config.toml
arch = "dit"
model = "text-conditioned image diffusion model"
dataset = "regions of photos with short descriptions (Visual Genome)"
train_examples = 101725
image_size = 48
horizontal_flip = true
conditioning = "text"
objective = "epsilon"
cond_dim = 192
tokenizer = "word"
vocab_size = 6471
text_encoder_width = 128
text_encoder_layers = 6
text_encoder_norm = "layernorm"
text_encoder_norm_position = "pre"
text_encoder_activation = "squared_relu"
text_encoder_mlp_ratio = 3
text_encoder_head_dim = 32
text_encoder_fused_qkv = true
text_encoder_bias = "all"
text_encoder_qk_norm = false
text_encoder_parallel_block = false
text_encoder_inner_norm = false
text_encoder_moe = "top_k"
text_encoder_num_experts = 8
text_encoder_moe_every = 2
text_encoder_expert_mlp_ratio = 0.5
text_encoder_experts_per_token = 2
text_encoder_shared_expert = false
text_encoder_positions = "rope"
cond_dropout = 0.1
norm = "rmsnorm"
activation = "quick_gelu"
mlp_ratio = 2
head_dim = 32
fused_qkv = true
qk_norm = true
inner_norm = false
moe = "soft"
num_experts = 32
moe_every = 2
expert_mlp_ratio = 1
slots_per_expert = 1
shared_expert = true
patch_size = [4, 4]
layers = 6
width = 128
positions = "learned"
residual_init = "scaled_by_depth"
optimizer = "muon"
muon_scale = "match_rms_adamw"
lr = 0.0042
momentum = 0.95
nesterov = true
orthogonalizer = "newton_schulz_5"
adamw_lr_other_params = 0.0014
grad_clip = 1.0
l1_shrink = 0.01
steps = 5400
batch_size = 64
epochs = 3.4
lr_schedule = "poly"
final_lr_fraction = 0
warmup_steps = 270
weight_decay = 0.0
adamw_weight_decay_other_params = 0
Rows from block 3 of the denoiser of a small text-conditioned image diffusion model, named by matrix and row number. Rows with one number within an expert belong to one neuron, the router's apart. Each number is 128 + 32 x the weight over its row's rms, rounded and kept within 0 to 255. All counts start at 0. Numbers have three digits each. After the name is the row's rms in percent of the matrix's.
Before each expert's rows are labels from the 100 images, of 14976 (inputs lightly noised), where the router gives the expert most weight on average: "patch colour" is the nearest of a few named colours to the mean colour under the peak. Only what is clearly more common there than usual is listed. The data: regions of photos with short descriptions (Visual Genome). In brackets: how many of the 100, against the usual share in percent.
# router: slot weights (model.blocks.3.mlp.router.weight, 32x128, trained with AdamW), inputs 64-127
# up: expert up (model.blocks.3.mlp.up, 32x128x128), inputs 64-127
# down: expert down (model.blocks.3.mlp.down, 32x128x128, transposed), outputs 64-127

# expert 30
patch colour: black (61 vs 13.4)
router.30 088:113144178064114151186127114177151103092165098143144152109079108072100137118111164183135120152212112142177218162150080149160142176168167132083133189143182138079107129135162129172108143133121121
up.0 105:119074109123132072123137150090173119059143152124115064141166151068119113105146136071107129120077132121107064126205116113128051127168169060114148083110128180119094166133131123096134130148076096
down.0 108:121062172119147194141138103210102122165163073051152164097116081115095126164154117070135118122159111074107102124161136212122175139132148051113120141152100167151091132087125166129106159112150214
up.1 100:123160162116123137186183134068107150137045128113067120129128128154126170121128146078125141145130109128165133208161195139113198118137140120114084134131178139122145135134120129143094112127125135
down.1 103:201137128104151140169083130131109149113030111093119123132129129120166121187095136083105118132102129106143152091155025142119126140114127126102117143155152123105136088129131184083107164139106165
up.2 134:072152171127145176002110085121104143121090107075178147140137131122148103111129142168109137169118133134131130137128158139128115162133163101105160018191129155161082146135154140121036093122155185
down.2 125:156127150113138081010115144197078117106139111107127120120116160151133137121120153172081146122114130114080152108128103132126143145124126082143058193057180126167194126130131123146128114156170031
up.3 093:113093151129149072126129130157140144101110133127119179180097116137154096126126134143116138091128021113075182129192170133081136131151147113143116132112191140116087204107141091120114152117120158
down.3 093:171114170157173206180160086134119134171163131178141131206133219135159137147093151128079121127130225128127150122174126113172109151179116127125115141120152115125151185136131121105106163134130175

# expert 15
patch colour: brown (65 vs 31.1)
router.15 110:126193153175126100110134119091064129142116119150093161064079112166158164076111153145143116098134109181106145156101162081113121185128145114149110193091111118175154136145167152139090088121103160
up.0 086:117145127155129200147138128152143130156107132131090151148106128038137114139199129127143117140118164126094125149128085156120200081128117151143101124126111108128138099131135148149128128058125124
down.0 088:200111120116112093118135130183161168128122119188105130159175184144158182186128156135136082190158131170099139114156161061159121094110169144122120140145143159128127127119113091138212114110139145
up.1 100:121104135183125155110156110143171143131141141105171128113119135153115115157169096029101101123134116131111167133122078136128123128088113108132095152126197142126122201122126139097124132115115013
down.1 101:168152114127129124125151094129127119141172134152135130121108167084129084143170110114106149118166147126122066061138132135099136092039077115127136026128127070139174136128060121119123126149095147
up.2 107:105104088161116116128164136128132149125158145154123197125161156132176062111139143086103124151124156141150210171126096137152142128155115109140121126129132238136111159089147117128124150106192117
down.2 089:113102127097128129076185119134130132104189097109122095130111128131165154162111120137108142133121119069119083136131147090071120164089128141103148139049117098106146153103105191155070111137126120
up.3 099:087127122160115142133068118179121121142148137149181129091043142118113101122141104113147169107170160106156139168128123106136121126083143173083128166138134138150118080092117115093180141083166152
down.3 103:136151158135051158073104138150090150105108072176116124113255063180100117125172125147140211108122099141121133097088134156126130121118119132162122090116138112135104120156143129150197128063151137

# expert 21
patch colour: orange (55 vs 1.6); yellow (34 vs 0.5)
router.21 094:146100154055115145078133122122177097077146112055175141112154140151137141167156116093198104101075155129113129157106143211094120158139114168144158157116083104124082054160092110093182156123119130
up.0 095:108169136146144093145107087089118123141161142115152127098130160129219108070085081096135109123069123117130123130124194119117122168131089138130129146127187149072128114111087139129140130115160142
down.0 098:169114107104125123144148198119132128127129129128169134087122146126153107126120091183147134146140095115151107145066156123136065141067138199128055172166087170038111069136064125129119104129143126
up.1 087:175140134134130116119209101234128131128110112176092121116130091123137088183136159150127103135148143099121180117182129165155131152186147109164127103129021183114101128130182139184128131086055155
down.1 088:118125154089113146072137139027162134132141209118118121073159122143101098123167120157124117178134145130030155129136128132123133114133116102156120165182141128101110087147199137121136110130136111
up.2 101:112143099116100118123067156141069134156062150146144098128069116129137173130178116113162092223146082124070133128086150121067105116096176126122160131132195085100124136110167196161094116152169189
down.2 093:106161129122133154127143116156131146103102117136120141119127135123088155027136084124154130199106138145159141168087155132129170152145206157106141119056135145108139126139073149093110097180131100
up.3 085:116114154193128166107128102143140127097128133077062093220123128162127137155142102132128121138127145134101123159123142168108125084116154121127131164122112128133137129127175157126091136092125077
down.3 091:120120122157116147125089081106130091142123118190060104172112117131091175035117103114131132128052058137111129133059169115095131124110149151130113200151158123133120110126138184127101148092064121

# expert 5
patch colour: blue (26 vs 0.8)
router.5 094:118153119126145108183179152189129185085158123171076168108137098156135087112132122172134144179146169109193087141135135089198140055124105124141088103142154112082143164141163155128094092094098121
up.11 084:130179177087090113126125118140130131141139129181070186127143050079128171139156126124128127089130089127042107137127141124090148116126093113159126113009119106118132114112125145042118121033141055
down.11 084:131163115121129114120066141083165128106135066127149155093118176107114088119131087069125144085187136116128145071135104096000126113114079102131130142160145182125141112089109140128135160170123202
up.12 118:112099094112117185082152095143108127173107214146114095116155146128138128150115112168116107127126143127120027186109109116100111196181155059141143167049114121125128066121048189117174125149151139
down.12 103:114128063126157068017168113140187122122137096149139132106152109195111154128072129114129155142110129096110068115075115061121122130130125150129114129183126136128164172127087118134114102139123131
up.13 111:244093100088151117112130133126164153155163154133119156102128131110118155209080105076130096176142124157117159126127189146154116118120146140186149132070133095178122151133118130181175124127151073
down.13 118:130133146096137142115121223111136143147138111160120120142214113144142125137120149097098131161150121136131146132154077073114102111133148115125117141153112127092124083107130190078146115076113128
up.14 098:072118180104132135101106058128163114129085148125094108106100138096170093107105170088129147128102146130133095075129157156143209154120177134116166108136145128055107148149048213069081128105142127
down.14 117:163140138126123158119126174110156135136051152098107125096128144136175192142114153122144134132196131137091122147114088107120095129171119045128130145095117132059115139186040187160081128137138117

# expert 4
patch colour: brown (64 vs 31.1)
router.4 089:097069138128133125177056117112132103088133137117134144116127160175154160081167158102138127139118129138113077137158104105072142134176086155075145083155199171147108118126096140146086119137106169
up.0 092:154186144091111115120127174126089126211100071142113118142129122217161139123129047142098124112109106102080161055109154170111069098179115172119135109173125130127139142129122058127132113120136150
down.0 092:126156120134137155122131077070115119127131139124125103130092139128132142134139071170121129112092147157139121183079127097139115026123077138151070137113064157123130164125128046140112080129136072
up.1 134:133095132107086066174110095141145103097184180122224064129163131140089118104158152137142127054129195111039120126110158161106125115132144117113169173134091121120081124115123098134103142122120160
down.1 118:155063176135150183127150143147138094120154133116125185167130172132126124148077183117128105144131073149203120177130056115126142130229126177130117147194110144113145120123135109134174156112182166
up.2 087:137158100103112078129115041118143147154113123119133173132129130149090166094123095117135088128118114092142132110169163113140128119125141149130129158129124132122108185183155076128091145128178157
down.2 092:106158049118109147169126187081200126104131088144128094135137123106137076121131128144113097147132105155129133117173130125119124140122135143164131097096143236108136125124155127156118121121162118
up.3 052:129156163086110125110151135142135158158091092176135235114118128037151136128133074171125135132129125112128142158133126097157135137145119096130165123141092086195095054115092104167125167128132225
down.3 061:132135102170128100147125159129128138116107106140134103066088169201102115097129132144129008139144111093138111140120153109112110077156118149155125126162171120126200125111089079074127121153119133

# expert 7
patch colour: grey (76 vs 33.9)
router.7 109:117091140104119129200167106115106086083167107110223135182168072116079188142169073128168148122075150174149134105113070138117155132143122123121120127167063111135142145107087099110080085130172083
up.0 107:120102102109124117142191123194123102158151183140095152118135103138125137127158076128121133134148162223172132176125091142130148115154164090123119182120084158147187130172139145112128147108195109
down.0 096:099096113121205107156153133107160139132120079119171127156097121094123083111190073096127130141179152076126110153128102113105051196131133135127132139134126120163113149158086096107071110141208152
up.1 085:153097095102130127203101166122161127160132089151130134171128142150141148120144139095114128126137121184171097139068157081071131087087126116136074121135168138178138128119125126043224127128056127
down.1 084:087144110173084170126142101136131141170115068131171119116104127151130141078140128102097124132139110064128056110119149118101152107142179135047152133103123102138115079108146122181123101171076165
up.2 105:030142170086128155127139137127099129138116145129119140096134069125160229135154168118124128175108154122125181127126127135146149184128166121129147144097128083072134150170130119165129103119178160
down.2 112:178138166125157115128174148123116113138129077153142077078126151129141142136094152079149117130169110129126108117121164132187107123102125116128089129113108196066161131128162133090149092136147097
up.3 120:135130122148113092117084118130075133165104127143034127072125172106132103112159183220123083124193092124119070120111188124185083134079130114143121086144125125132179129069131173128122128064125142
down.3 129:127128105138142146160133125108063111082076107045057148127191145162127130104153165182108111141097112117099065127165034151067149070132121122129169157126091151166131126106129125123167102169135116

# expert 0
patch colour: grey (62 vs 33.9); pink (30 vs 10)
router.0 100:144115108127173082106193132125161099094182191157111111159141104120121050131075026108152148124108099066145100154096101129124177101110103087158142150196075149169163129119122130151148094108114076
up.0 109:088133151107132135120131099152127127127072103101139021107157123118122141094140135162095100127162038208136189101131115150122188132128111096148162176136123132145214135129192084122024105148134125
down.0 110:133145155172096134112071130128132099130137162245135165060141138147076123128110108149114164137130129128087223145132180056126128119094096186112067151112132143142135129124105164125094123133147118
up.1 099:070136145128089128046173111124143107112153183118092127124157145127158111147124083132126030058212135037077108094128128130124199129142126127144142139098172158099149103150117081155198185169123142
down.1 083:142132189085126087101145140128132094136137131127072129134117123113136125109166139132116126142110137174127145181105051136125125190137112178148109078126137099099102112150140121102110180084083062
up.2 105:141209128151154126119108090113096136130107127099077108101107115153131112177092131081140095172126130150118151150116143137136130123142113142176153131155154154122156122180090092123068131155173082
down.2 106:083195137117114170074160152129180134056153119162129107147141150133145127129120117130163156161117140120142115137138108025147130128149112132097143196146129172129133119149074106132053109118110117
up.3 120:125129146183112153155142102007177131144139141130146164100089125094128073181114108165129106127124140132125143111135136085193088139148128125066090130134171173132106191102116128122142175083163162
down.3 133:132120111095125129137127134253128122100118166145138116098127103162207127007128130166143131125159124119129128134147167125133134168102126114148181127122075119108126157122131122134137140124153078

# expert 13
patch colour: brown (65 vs 31.1)
router.13 096:170093063116126149139088131093188125109084139175107134121106131129103139122171105098100147126124140088174145092134150119120094144111115129163083129070069117182110151139159085089102151116084105
up.0 063:130105098124163103112087125148151134095144128129126199116139088129203158157122118078115146096167148124132118120119129113105121117069108143128137043183121128087175113128119215080130120199095207
down.0 065:130161172127153163106126143126189127179153129105179073135096099114130120123147156095130134025118123138129125156160118172125154146131126119096151144128149133123100108053129085214077120120060140
up.1 110:174127076151101158130136169049139131164105080200165111152126070098110128126091130124165105084151132128141191098197102184147138129134128135148118174143175125113117150106125121088122131152160087
down.1 107:070155104128104132093156134174086109115146118214131107139154135149103128112106129144129129149161133197176150134109150076108076126131101133083132123166109124126107196111159113221097151128142135
up.2 119:092137132068134130128110100122114135119122088121119112139128128171191128127150066128140122160114085133190140255091096137185099120128070167109189115130146134115137153207101088140146109144163119
down.2 115:132152137129102125080129086109107125111159108122141137123092155138158114148146117154121242183133125136075054112089132091174219097079127118118052124110128116149119194176127156182125138140070112
up.3 070:202183166089136127104166131130101129167119108159088127138105140097050111074138121126136176133121116144147208128078128232124132135130141099125140145108189130120085117068095148170155088082131091
down.3 072:179162128128119158109147146139106088167105149117116051124114128194138135126166132133160109134223139118153137090068152113158150089132144117163102172091111037188129105152161166111162143042167134